Weights of a small sound classifier.
Model: 5.52M parameters, log mel input, norm layernorm, layers 12, width 192.
Training: adamw at rate 0.0017, 8800 steps, batches of 384, held-out accuracy 100%.
Data: trained on synthesized solo parts of chorales (CocoChorales), 39062 training examples.
Rows from block 5 of a small sound classifier, named by matrix and row number. Rows with one number belong to one neuron. Each number is 500 + 25 x the weight over its row's rms, rounded and kept within 0 to 999. All counts start at 0. Numbers have three digits each.
After each neuron's rows are labels from the 100 clips, of 14848, where the neuron reaches its highest value: "top examples" is what is common among them. Only what is clearly more common there than usual is listed. The data: synthesized solo parts of chorales (CocoChorales).
# fc1: MLP up (model.blocks.5.mlp.fc1.weight, 768x192), inputs 0-95
# fc2: MLP down (model.blocks.5.mlp.fc2.weight, 192x768, transposed), outputs 0-95

fc1.759:539511478483500548463511467494527496507483505493527538489552466481517509532462509491459505451466495560491498517514430499465472473496483470524485511527477499495530485535493516501532504478473543506545509509468499470480503504499506486497512490462473461537494511529488488485479490499538520532
fc2.759:508483496517484490504487483601483506514504510494496520497493505521488538519495516515498504464547521500486506607549499494492514542513504488483497498492501489518527491512502493494498463501517434506433482486474493509567508497506478571520525508505487476478519513506471507509580501505495504503
top examples: double bass; note B3; note G#3

fc1.30:513498512485498505521469491508503521472476520484518499523461508512492507497540487448492461477517454557498475506482518508502493475496554477497493497483511501510469488481500516555503513519498548495501540476508510555487498472503457507481534460518521466500566493498553491472522501486515465514
fc2.30:471461484502521479493550483518503522524530491514557509479504549455535477491486497465492503465540483492531515508488478501478486420492492541492497537535497505547493542487472508491510513456501500472510457512514481517484478508488530480488528512474478529466499439490497543501450529499504522482
top examples: cello; note A3; note G#3

fc1.216:527494493487444480572496516495481512511492483484481507507505503492499504477507525465495491501518472499500453552501520448478538534500505473502512499465507491524516449481453522488506516511463538495499493508464518518490522502471486525479466509472504498491489521464551478452515500473532493455
fc2.216:505506490514493490469508512495488504508504509476460520493469455510488513503521506594486527513470507520505518492516534504502488508487477488481505486514511530450446509472497476494478481507492506471450519483496539502556487523494503450533490517522510492503492513498471513496553505485483442510
top examples: note A5; note G5; oboe

fc1.555:500496463487482492521498455520507496484488442482506512500512495508506510494528487460450540438512525538516510511524492503466477511479521501480454488523528487486517478506425504491488513513506491484511493510473488527503438501472485526513483529473501462475510496461492494467469483483494481491
fc2.555:504558510502476500484487473471484461508497514510500498492498492485537496497499508477506550523498509508526487506514528496494524551462472490521500483523526543477560476529501504397477515491495476487516463514484518515467482550512505445530547483504508519540441497491476486565484490490477534472
top examples: horn; note C5; note C#5; note B4

fc1.373:507490515463538490515511541507480474491512500498498465485481540502446515501528528511482532512517440491503511583512495482538557523520500490446461461504503489540469485501511534515499514493518513493526532498488506517497501510478462500492438476492522492476506537518469502492551497423500469491
fc2.373:488477487511504498492508475560507506525503473503479497463479503539503477482470474479479481460530463495562508462546490502496504457450526519482485448492499491526478545428507511561488509500492486492523492518455471534546533474500512519493499514478492510490477478516453492507534510498525480506
top examples: note A5; flute; note G5

fc1.10:495541502497498499461492491500554516499526519470565459504457489508473486487504477495479500532485465486480486550516505478526519517495498501513504492541494507533460479490542480530466510462517525536558524458502536494512535486476500498482491476511469486491498502524510489487529476448502493533
fc2.10:513464506486514505492519502487501513524501464509467471506472522537513470489476508541516456516497504491475497507510518505509488462471517507538491524509509476500534515471504467514509466493490486546504547478461456532573507481505485540515439519536526499515433464475482483523509494487504480511
top examples: trombone; note F#4; note F4

fc1.97:512501492473534516477498501487508490484493464480532508453447480492508494501489504535490478495460492513522544546499486509498525493499520520509508497553481508513480467543531554504502462505499518545569515519512536460480532499488476499488520537543536509485525484551487497538561488489519502516
fc2.97:518471490496506480492495481475494465544499494507535469505503542496493492525503485477506502482475516536501483480535476533482506553515523501502499496484516498521545520562517476493476509490519516502540466505489507545539538512533505515506492510508467512478434492495463487473533523505514535510
top examples: clarinet; note D4; note D#4; note C#4

fc1.197:499480467522491513452475518473536490467453506495486512492514461531519514494547514526528417507499513539462481493534550496476497512524521479521494463538522487484488511503489530490447470556492503493534508532458533546489517489501488433487522492462482487505504529523508496509533482472480493496
fc2.197:495486492497483494502511512500507481513483503479515469527519525513430525495491519488490471477478473482498496471491486486505499559519511498514495507498526499555527510517542523504492504497491511487511475500531502524554498536502496492485473492512464462504457509476490502465556512513497502504
top examples: horn; note C5; note A#4

fc1.301:504485510502492510510475494523471478467481438469548469484489456516489495514496495480488490476475499504488512503532494516479477522515514484489481475552504490472462447495468500532515472484548525499513565494496473458504505552491486486508477461506490494507522493489506489511524471459527506509
fc2.301:497530492486487511500502512470533495483509504500468454540490533473505500472492480475504515472541507511502494474465503503458511523501528507513526487505500507534534484500512507472492507513513518552448441524515473543549529495519505504480530531509498504489408492507504501498455503493522521496
top examples: note G5; trumpet; note F5

fc1.533:471490545501456504543499484486488503525502498495527483482488477508483485508477475489505485469476485494496474488522476469506503521496499499485459450524520507506531487519539508492429497498497505497527506503526497547428538486454509516489555502501472511519506517479523499508491508506475516482
fc2.533:513486519495539496491511506510505500479487537525526519485511581513508509492512497462529491466513561521497486485493475512501478519522531529479501492470494472474492488544484504522491498505490427479516533561511487508503474525487543501492484516477470487479532495520483490466497485522485493523
top examples: horn; note F#4; note G4; note G#4

fc1.191:492474498525470514493515472477503502475464484468487496487472519482497521486517482504452488477472484538541515517507489524511496463500487528498494464523580486507517496529514514525543491528493486471515544455540525485507491478521476526508514514537549492498570478504566514499496485513512518521
fc2.191:471549479504482502503489480522490473530478514470514508543512465552493495504504493495493507532478452477489509503551481504513542538523535485535500520551503492534578488508555513518488516492480467496492439485527500533506509493479488508443541521516481503474477515509496520501535512513519524496
top examples: double bass; note A3; note G3

fc1.425:504465455487536468496480521457491496513525502475527530513495457470519555481527496510495495515512484494494481520535539504499495487549480466521512419535510476493503507484465520505428478538526549490527520501507504522462498533519493464512475464484517508510487499487487475443502479491468447512
fc2.425:512530495497481499510510503501453511477511530531487515457499523494465520513498497462509505496510506475488472457470479482519517553506511494496484519468513479478534504519554521486546501494505455479454498484560504519522487531493504483497479483524478495506474496505510496527563511519510529503
top examples: note G5; flute; note F5

fc1.375:521498484480497531522477479510486490516498490484496518538497476491503495515519514510457521513526483481493471557528501479482481541556485475486462487493474498526488502495533530528504504468489488536510579457517481490494458477489469524498523495510504515486503556490567506486488470493479545524
fc2.375:492533501503503499499498536470518475495496576499488501515503480518486488495521501479490498570459522512494486441484483500473497484524515492514496505476508488464511461487520476478533536507489496472531492505514467492455503498495506437492382518517518514513453489505522508505444484489500480493
top examples: note F4; clarinet

fc1.16:510491483530483499519514508550466538454493495489508473464491505467458499526534483518513494464512476550514504518529514503510520509509496519506468521524492489488520458492483506520534489520496532489546531467532524501493520509470520482517497513490478505483523523547540517456491444507538517511
fc2.16:511467478473531490465455472464545460501491505513467510533493530486568530498494504464501503498510497496527452486492517524495464476467501504493495452541483518525526497519509471526446501484494526487524482508445529537491473505521514479513567511452481536476463463528450476492516479502502532530
top examples: bassoon; note A#3; note C4; note G#3

fc1.367:496479524500489530502537479494476507467523461460495521485485469491516469550524479542475499460513460520505498477519460491551475519540498519492480481525503477493518457514472527545469511482544512526547514458493528518515474516476493481511494532530501523505512500480488465540515464471465486471
fc2.367:488527494470479504491506514416540497511491494528489535507489540462521499534479490554493499510500510482506460497437532480483492521477502487549490485503487518491495491514485496463498500509492557568474535576490502533449504490515482505473534517517518546490514494482507498474492495509522489475
top examples: clarinet; note F4; note D#4; note E4

fc1.158:503474495516493510488478469510508502453461496479509477482483501486477483521574476483456502466520485509512533537499451480497483491528523470466500468498543501490496489497517476478501506462481503510517524476516538473477514511518487534504503507542487472479544484480526494487483508496500495480
fc2.158:512515506495503508507523511492500510490502539521502507513504443453502513478507492538499513562471477498491509480506503484463470546510499471536503476511507499463526488501494495436501499504480547482514492496499503537475486532493510419526431511528514538515441503473520518509475490494497472483
top examples: note F4; viola; saxophone; note E4

fc1.406:476502477513496513460500500501578514451454503477510512515528495509540501534520495570516478497493511504486472498550501482454504505511457494513457459549543503474497489558511519492518468498484480510527550479499490498505474527502502514494484512511462488497506543558520497481535478505491495521
fc2.406:479486480514472497499491488557519517515481478519501501439508515513440549496486504456495511459523507502519539498465485491497526542528518490498492492468507509518523482557522505495441472499492428526472476513464450523491499509524484558504531497481495487493507506531486529499523506520499534483
top examples: horn; note B4; note C#5

fc1.259:497506488485547488487506495525497522469492478472524482492442464524477514539512471506484496476488507488525519541502496472504496529557472520501478504565503525496491489538455490506524498503490504509521536497523489538483510523519486477519497482527533513491542471509482549492524455433520519502
fc2.259:485486488530516496473500485474506476493463547492559526515530514488456523490522536524520537492460517485486567451522466523469465497544520524532489506490493502513485477502501468515508525510504429479499490532513483522474463562517490483485490497508472505476535493513511526505498486510510509505
top examples: clarinet; note D#4; note F#4; note G#4

fc1.126:529496480487524523528491512484524497475490496488516524510521469503481551509485485512503493499466464516479490532527511532511470523517525499457520492495476493466479509489483482524514459522506489471516526496515499507492463492489499473486484479462498458484512537538482486488526508494490459534
fc2.126:493469503495502501486480515486536525487517531509462518435521532481503505491484514435500481499492534508525478449417474477484540480500501499515509475446503531458478504522486505489459440492527555530450514511481508465559513490508498565498486519500489516481456497484480521508463530532513480501
top examples: bassoon; note G3; note F3; note A#3

fc1.327:506525505537497530481500509532480508525481503487506521510462474476527455488508468509515459516528500530446481503536548502461507491483507461531495500526528518513492408517468494533506506520491541532533529476466550533477499497458504505486499521469489459506513498487543505479553497481489478525
fc2.327:505489491496479482496509440503515493519497530487464558468502526482503500506484461494499520493502517492496494516515467476529551531514505521483481503460498496481538492554525526472485440467504477465509499518498515516472486536496471507495454516485467524497503499453488518536540534532507524502
top examples: note F4; violin; note C5; note A#4

fc1.201:507482496505491518512482544495571510465457481490454505481503531446520478526526504495523479501505520531465488502525481533502497478529516506526503517512519508490485521488485532514491484489517463490509500498484530475476520527467516482447525527479457532507523473559476508488499496488521493520
fc2.201:526494529497464499462468523561523492497523457489443480496499511506529483493477522524484465489524476519531529515485523516515538500461513486489511499470503504501496494471500514490466461492500575536477497511446504471556510502511485516521476535480474526493451487484471528483518502515524463500
top examples: note A4; violin; note A#4

fc1.650:494515477498489521505501478530526520474483528514494482520479471430491479481493508482523515524464504556455479508484444505492467494529521494529491517525584554494495470516502484532542483526529508520512487488496518489479508486534503541480496563498490475493501476519513542520493488505513486496
fc2.650:477523495497505476455472459553486515490486492486489527513473517504479488486500513476487492487518477536515494490487493504526514475452531541474489474474468495521473526439505494561543495482499487510459494488482497504523457487514511547527478501448476513493512472529481498488537534499520473523
top examples: trombone; note G4; note F4

fc1.112:519501512500539514503504489531500505482500493448490507498457501524541520490478483514426450500507515527532499513539518511521499487525504496481501452529451516464498523506522508514472510497536520505550579470505500491469496469510491491502458493488515515514505529484486490493527505457524491496
fc2.112:491515505507498509501500537507494470511492574483482515499495512517441540513508491493506517521421521506462503448493490487541482527544499501482511473449508514468488469510524520510468453510489436490483522539512502488513502530471488527482464503527488441506493527500479498492523493497492505495
top examples: note G5; flute; note F5

fc1.644:513544480509498478488496503516511524467489490469530501514490519494501489514521530500498500504491475480522496493513469489503482507534470523508535476515454525500483493506470505528485494490516569474522489500494500502495512531531464490530493468499529513475524477473479531482491477505523471491
fc2.644:507534495496479497505474522469536465506502513521453465531496434566502502504513531519533533551450505492507499532546500491499500536512501483516509464503528498473507503489520508451452463485504522528516485494466522491549507514504508518485495463520510499517428480517493489529496507491491527514
top examples: violin; note G#5; note G5; note F#5

fc1.317:459493481513491482456462513479548530482422489525486530493492517517507460518488503538522454466518530506485491508492515518491459478485471506517487489549476505483445488527488513524514423504502529529507549485494527467502470488490488518501533487502510511501512506516475469522549477505515481510
fc2.317:497466547496508468482499506506518547503492488518428488440474563459526508512505491491517489466545510511560462425455505500506530473474482533506495483517480500508497473529503496512495492515502477485457517507468470489543501473492483535539499501482489519497486514511501521502488496506506491519
top examples: bassoon; note D3; note E3; note A3

fc1.337:497545447514506481537480524475542486508529474470473493531491465512478515501518534508455508499457494535481452515538524503463487501502534454475426480557522488514522492497494553519480448480475504484529509488499487520480492517549520481518479490487519442470487486508499493493503505475505478522
fc2.337:500524500490493502479487549512475448485475465488459490577489496536442495478514504499485497532453476505459527522516520504558509520477529496509522542478471468536492465456517520538540488484504488484468491457443518522509481504511515514501490503460501471515498523481462495497536478494490487505
top examples: double bass; note C#4; note C4

fc1.89:488525455503501497484504485522507515502527537500525547513486498487521531500568455518474509528552510515506540501522490465492506495549488528505471502535494554513488519499497490538527458506495540514519515488512537471447485499491546497509548525527514544458497484519470498487516476511531473478
fc2.89:502545505503460487510522478472518522527493504499433505502517476464495506501497503517501510490506504507479481539537522492500491553448510475511492468494506503500536507456530497456526450487502474521446490485511485533494510488516510476522567506519509500518522483511497500505489519512501525485
top examples: clarinet; note F5; note E5; note D#5

fc1.318:519499515516474510499502518515485509484493486455478509518512535497471494539488543533500485519506483534521483564538476496510501512515516507532500452509536502522495470548478525571511478477519524510544512514492519494487485507514504513492488515496515493476536501539508518512497493473510501539
fc2.318:503516500495475480504530483466476488500489447484535483485524502467489501487505476550504477491457470503527523529528481489495480541489514498529497508516509508511562506504511506441502522505476517490506475534555518565497508515528480435537503490513489541514506500427488506482509503462505472490
top examples: trombone; note D4

fc1.586:525514502532487486498522495491546498465509468492519484484473495511474524474473513491479470488495477522456496556519530494520492483482532514478470480492502510479482481476467585539487476540495519495591550492522499497475521506493533490460505522526482512487527499473503510453543523522535475530
fc2.586:506527518494500503492504485520489508518514557521491494491472544428523495501517513467493533507567504505597520453497482508527506524501478490535532470452500503463495468519477503489436482481525461485473493567500525485454490520497501510553516515485485585515554482498504512521457491515521525484
top examples: bassoon; note D#4; note D4; note C4

fc1.760:514487477466503513518490494475496487495485507511497503484482483533473545527491510502522519481514531439459492506481491469482470512524438494479434487512464480499497492575502528485455464523470503503510529469487502517521474488471487534537501494513518483492504541506473542489554497489507504483
fc2.760:490474491504475521490499487482522564512488477492441529470495530522523510516490503494505467463500513491467510472473495493474484498493478497506494522520495494489544475534478512462463497502494473545465499452503468502498522465502478549518550511511487469522519509471517549486534487514493529514
top examples: horn; note C#5; note C5; note D5

fc1.585:478475526495538546528535451525511542463490457493539517492472486504520475461463501507498475486444506523529498515531496540514454484488503539540446502521532484482522527509471457540517522500498504513515555534500478499482490467487479498487475505461480475531499510515522470485511496481502460521
fc2.585:487489515508495509501503494541459526509502457494479475453504529495459509527509493441485494459482500500494508449490487509524523534472489530478509529495523489529510496508506502504524547506522449471446441506544465477512506487485505539501561494477462498510524505487523523486446495508494526489
top examples: viola; note E4; note D#4; note F4

fc1.685:506515529515456481510511500514499501508488452455492481499477514460488466522534500520475506452517491481514512523512488494486541532525483517542478506494542504521508475519477525516468530471455563491516492522502522508486506516516471449496520501511465523515517505515535525480534464497554490481
fc2.685:487469502505505494482512493489528490497507535523512505501488453529523489503480506558490536538478511500501536543542488485479511508534450474502496479517509520437471502483490515436458462504486531504500517502459526502506486542502485445519478488537498492511467508477463492536510491506483490489
top examples: note A5; violin; note G5; oboe

fc1.599:496518479506514493517535507487488527510484491484536497466478486493523507522487489534469485480531500513500519582516490464513505508501521494470491472543520495522499457507485501528492476500521510466538577500482519504485503498491457531469469507533477465491522508506537472510542481490522486501
fc2.599:514501518486462474523512493486492522492508470507481521482538520492485477534493501503497485466497505498506491462490495475472505432480486487526507531516500502503521517473505518434581565499481507466503453448532495535463490488504502462527516507498501559540500508478506507497456522501524508492
top examples: cello; note D4; note C#4; note B3

fc1.76:495488470532456505497491488502490534456510444491541511468463501485509466519526508485455490449520506489537536563522461465466528495476471479548469506492515487543472480510482521492459509435512547498520515473492487493482500522508466482524525495483490503518505490480502469487516452509509500480
fc2.76:493524503520507490470495501516519515488510493495449471501525461492549478499511512519496532504494482496532529541526501513460509510470429480535506479539500509484464497482478490459471510488471487510510475501479532480498521476502532463523535483508504541534512483534528511533493481507498503496
top examples: note A5; violin; note G5; instrument: oboe

fc1.96:545471470523445461541498475527502573498451429469534468443492522496500489499520514485439503479509519505473488551499500466496531484503510468529495512494522471493468474499481510494456502509551535490520530500472507535468518497514441511523499480493477498537535494472520444470513507463528516457
fc2.96:490504495488519488454488499491503501480499503495479518474520479496538475495496523555502491533518473480521527555546492489528514495481453468492505496512505525464470521445483513503460454487509540482520537504482549535485479529489510434529505496497514510517504496506448473547550496527483474485
top examples: violin; note C#5; note C5

fc1.60:478525523498526530514527488459470492503538462450484508508470508515489450501497517526481489488487512490513496454505502495481522464501491526488472523561518514519491494510468588525486482497481495502518496506532505517484491532508512502461501506521502510485513513497516516516520506467550469522
fc2.60:505502492509494491493509465500493498510495522522491487491516501450510497509493502464506534507506498507534507440484488490509478537507523490520499492463494498504538491489493506459508503479503423528473450511500496541493522472495499475533525510505489539521454507477476500506442520500513530503
top examples: clarinet; note C#4; note D#4; note D4

fc1.182:489500518496480470479495486470517482514487495458495484470498507473527508502492504523489503510467460517453509584512522491492520491494523469492472472534485498513516490510499513525498488469467529528557526473500514470480511528502512504516530560531485436477499458536501528480562465499496501522
fc2.182:519516490517488500504529514493504523487511535519423538476496498521469511547512492533490505530488571506483489403455503514465486523512499475484499522456535498434488505496494473468505491509489489514421499529553464520549497494494502497506472511534523515504507521508517507500479516524478486509
top examples: note A5; note A#5; double bass

fc1.439:560484476501447467469472499481473491497473469462471491506453522499467466492500493504445535479475507518480477474503490508485530502492505517473487497491509507492497497491509537517521511465467521538536493505503488502458508526472499506516469476493506519498515494455464498475488476487534493512
fc2.439:520492485499500478500498475476512476473521525501512558480482553463534488497506486485488468481549546518461487480466484516513490453531562477493504532484485507519538470541487497503511470492513526526542550526527497520448474480510483533503446515522512516466544507480550491512511514509533469513
top examples: note A4; note G#4; violin; viola

fc1.270:476527474514483508458472467531508497509465506473564508507504512487484472491447552503499423497502513494515520509492496458470528531554482478478487495487485485499505453492525498497482474462492555531505533484447509561488460513514466477486511497459488499473563491505487522440539500509518539495
fc2.270:511575501505505511520503512559454484483506517502533481526508454476478491469467522496489528554500475482545555545502509481516521485493498480515510503465489522453470523467507521495524553481512503510500483477484485494465500528499510444489494507457536501516511496517539499488492497489502524480
top examples: trombone; note B3; note A#3; note C4

fc1.708:441490554494450565463504479478533503485477516477510512472543492489465457506429488508486566481509503485497484536518486480522507482504463540483491478523462515507448485490466513500511498547459479497519507522518493475504498476508511515508525535491510463520551518483481480538513488467520491507
fc2.708:494476505487487486500504495567455515512488488499552491460459571512515526513473528470504493475544520502501536511454489509530497466538519533467525555498499502528502491539494488499498471508519475508477519505491483472493497485491480545489507504488482537462519493528514546488486494494498513514
top examples: oboe; note G#4; bassoon

fc1.487:468506468535488509494505458537496496506472532517552537515493472517501515425502522524520520481503510530470498529496470510449531502511510488499456500506500522500527502537516478519491487510500494517526509528466515559506494453478506514487464519450495500517542513488485520460496522477488506504
fc2.487:480497501515502506486465472519523469509505518487493487505518489496526505514500500459514488491491514494474487472523502476513500544507482437516509448530478534483551474549490540456428510482473486503509484471457518521485490508494501484541518501474479492530470518489483507497555494500504561503
top examples: horn; note C#5; note B4; note C5

fc1.649:499526509527477531451499473527505509471484483475510518504525493536514486484481472523480487494506497489470500500527474510467508506524470481530494478546470513528474521513520509532518527486506516512591500501485521474499494487478517487514515477473475507520535525506485499512528475440530506521
fc2.649:500508507516483517494481476536488515507495498491467497500497477502480528495502523488497503509464487510451508535550498510552514516496520487492499516480495507494546501513513485541504462504503440466464443463470540520505496513489487467521547496497481457502524525511490526514548488496500520517
top examples: double bass; note G#3

fc1.428:508512485472489509495516519481494513524530526469543493511485466471454498515497500494490461470478513483499489485514531454501513516476491502515502467545497523495521528535454494531508514484517519526533520529496518510486536522486514534509542509535522463503502500495537520467522478506496528510
fc2.428:512483495486503515498505493524521536484496491503543509460485532469527484513491505507494495477521518502472541544471500499486508470501475531497509549495479524515495439555455515455494456499506427495439500475482514497516504524513467526522546489488481521518535517512485539516521491503519506482
top examples: note G5; trumpet; note F5

fc1.479:481514498533465492478494463514516497504534503519503479518511499542477521498527505511523482450525503530474467490505528495524475489515508496476463485522473487509508498546495516528507504528492501475546528502458503487484514551501510453479476512476477460498519520529494502529533485507508524509
fc2.479:483508456505502464468482496504509500478475557485495515470493498512525508492520550475529490516511527476469471524498507526537461511500485479489528504465491494449494512539497520491519502460491461456502486499513565535454451542508521460518491471508478492515555504473484456503503505502498510488
top examples: double bass; note C4; note B3

fc1.767:512496490489523481520480493443519476481481475487503497486474515479459498491457522511495466463510504495479509501518501490536500525515473525460482487549565530523508484528500510508486455469500506482544521502466570551478499482459515483469558525479466538465528506520488538472500519489509532547
fc2.767:515508519502495494493476512517526518503495459502412498510497531518487498495493508490514504474475508485511495430493516507531517563453482488523508502452489490522548505513505501501476528492499481519490465558496479485579507491505504537518481511514472503507458486490484468464488517510506483528
top examples: note A4; viola; note G4

fc1.640:469501457489505527476480509494538515480489518517480530519501459433473469484471500494510488532487504531512469491493494480446509499540486458497492487501547528498522460489506492515514500510532553513524512462510512519489490499543529493494507541482505461469502466521514523515489497495497484503
fc2.640:473523489511486485485493478551512546502470520518524544493491502504493500495491519507504518551545473512521533533444486505459523432515523515503508491478483473490455501473532481513522480477484530553470477525463467462499472476514476558506520498459511512487504488524489533504492519510496507487
top examples: trombone; note G4; note F4

fc1.387:433476538517506487494525459486531502507514450470551504488527500499501501475469486513455469479472457495515519525505454519500488468503495509510483482522497524524529524521509525497485498478486475486545508519474515529477535514498506504477569485469463481534531519503490473462514528495500524516
fc2.387:525490503487490479467482485536467533503463516509497516440496541526474528505475519491515514486508497482481511503507470498561545554499507532492492513448516502502476493502510534522481467475513458491456511484490500526538488532494509537516433513494465463477505505483503528500561497528493502525
top examples: double bass; note G#3; note F3

fc1.597:492504468469495475471492505500473525466457497498514495487486506475454502500530467493486508512500491489492471502489492474530467519500474531541526429463555555497443506483483488501498458494503535540501523503477554472499485514477540514516500462483552519520513507498534546471492503457499461504
fc2.597:509530516483489504486500476453477490502520495493519495515475488531476535511482526523486526525414505473489526500495514513537445530488476516488508494489489503485475489511495510440478502504501446519470489516484522519522480538502488468496491482475512517498469508446509491518510501486467511487
top examples: note A4; violin; note B4; note G4

fc1.472:517497518489484459451479492471493565494462483488504526431481517483506488479469445519474460505432512525497474514529487483518474494500500526564498472484494524458495540519495483518521508460502472534530513487470504477479507543498504530516442509498482507553519488483498522500552509471500506520
fc2.472:504494510500490491460516456548516478488496518490470529487499530484564476503506501506497523509519528481531568487492459495520475463500485512506490514476468536478492483510473525455486465469510473519503492515457526517457466530515489491538467528466480517487534491462495536519523478490522484481
top examples: violin; note A4; note B4; note G4

fc1.432:493501519494513522472484473556516513500515453458495516484517481544497488469458490532441478484517483502485505509507456515516492487528507470496471482504442531515459506503523494537511536502523510515559519492446505494502495481492492488476516470448487472491537526493490465496534484475518504528
fc2.432:501548516504483491498486477483475519504497495478502486534497474480497500481503526455495480528472483504433483550533495512517495502495531472494532529505500502514555489534521489510547519490529468487498457445486536538474499501514507492524574517500521455497509485492535538503533489490492526493
top examples: double bass; note G#3; note B3

fc1.376:509503517494530509505499482463520519463487511477526510492441508476493499512496502503503444470499521520467470508509486507477496526515515519467471474519469538468484499515456549540497463510508543473543581506509517487492488515484487476472456507501485517490516530540512487472523512506509445527
fc2.376:501487515516496493502505506484530543498507489494444491445513505450457485518503514506500539473476525499534504465440486494471539460488448522518500482496493506512471487525508487480486475529499459518422518528481484441541488470489502546514590509502518522512529513525481517495445477511502505487
top examples: bassoon; note A#3; note C#4; note C4

fc1.265:470498466498497499472478474476487504504518512510508533495459491521513524524495508509521505441539542467497490512509492489473467527491455472496473487506448528492484499560514542496482461479485517516533519492503509535510453490492486509525520488509496510479486529525462517493557483505527477503
fc2.265:510473484516473512507496499468526563536496484492435520469500535513490502509491497491508463462470510514449474456467494498464492498499481501510486515507490499469527490539476507494469501488489506549493524468510469483513538465505485567498517519511487443502527491485535545465507501507509513503
top examples: clarinet; note B3; horn

fc1.563:542502515517471494545517496523512577468482480456533497487503472470513512486474522496479507462512499542459482516501564517523510519483530480499468507523498520498499440510503551510538522550495493521516576523486499480486520474500473541522482492482518478555515493491571543447512496438536506498
fc2.563:505473491495485500478519494546497500506505555497428518446517506477490495521503509567509498535465514503501517504523479495515536526533488499480513487474510513436521524498507485486471438507485469484504451498497508524556497538493495463485443519529499484503487499493432517512576503505482477482
top examples: oboe; note G#4; note A#4

fc1.622:468504466545500498480498475509518512500510513475509521513423489515490518457493578503515467481497536495492497521532492473477535498488495506527426478553500498501501464501493534517461475499484530532575527493473509541469481468498472509523530499508481495529512497510522534502526471469514508506
fc2.622:473526493534502531504479484464532510510506533507447504483557456531444481524488500445501524501443458494461474437437481493482516485533485478535483526499503485452501523508504463520521516498474475487486454493490464468506522511471511489513488501477498448521503517514548511530506503518490525495
top examples: note G5; instrument: violin; note C5; horn

fc1.111:488510498512489451521535494524515497499501499491527439477502483514490509495463515537505437477503475577494491514530453509539501520515584513455523513498543523474505519474476471533514512499533483471491491490494512518510522463521498496483479453491486488512517458495485475467522559513489496516
fc2.111:493518477513521530505488538512496510493490476512523465514528502480485487480491475433508511514486476486483457469449516525481447477510501526528491484505483479534490497492496498537557583546499515544493482463514453441507516464504513512470517471448519489482501507520536511479458478483521493524
top examples: horn

fc1.728:507483494462509493507542475531512543497534486470505466476513504510490520487486503480435477505467499507475485541537494486535530523485512504516451498521497533515472524512522528534507542503552509498539518476503504472499515494476483499486495482512507467490551510510537487521488445488543516534
fc2.728:492502481524492515471488462481524529498490493506521505487511473450507483488486495442487488517497476520447486546467474486484511489520521499500484523524511508516527479532483504547571497495498452517521481472485486525497521470528511520496570519497495472511533488540479529513518513511517506505
top examples: viola; note E4; note D#4

fc1.31:483526516519497495502509471531527512489527521465563504532514485449478456509467531511501505508467520520488508541487500471479508501549519487475474505489475504508465480476528539510467489468467512524499521472458490521433500548461485487497481497481502494486523490527493534477493494505504524483
fc2.31:530538475487522471502510462512448472492508541493531484518503502478551469493520502475491545515494521489549526487488482494544470472469505492504535490493501536476462495471487510498539561503474475469540476535520506487439460532500521445502503479474520548501538479517503498521449493515501497519
top examples: trombone; note B3; note D4; note C#4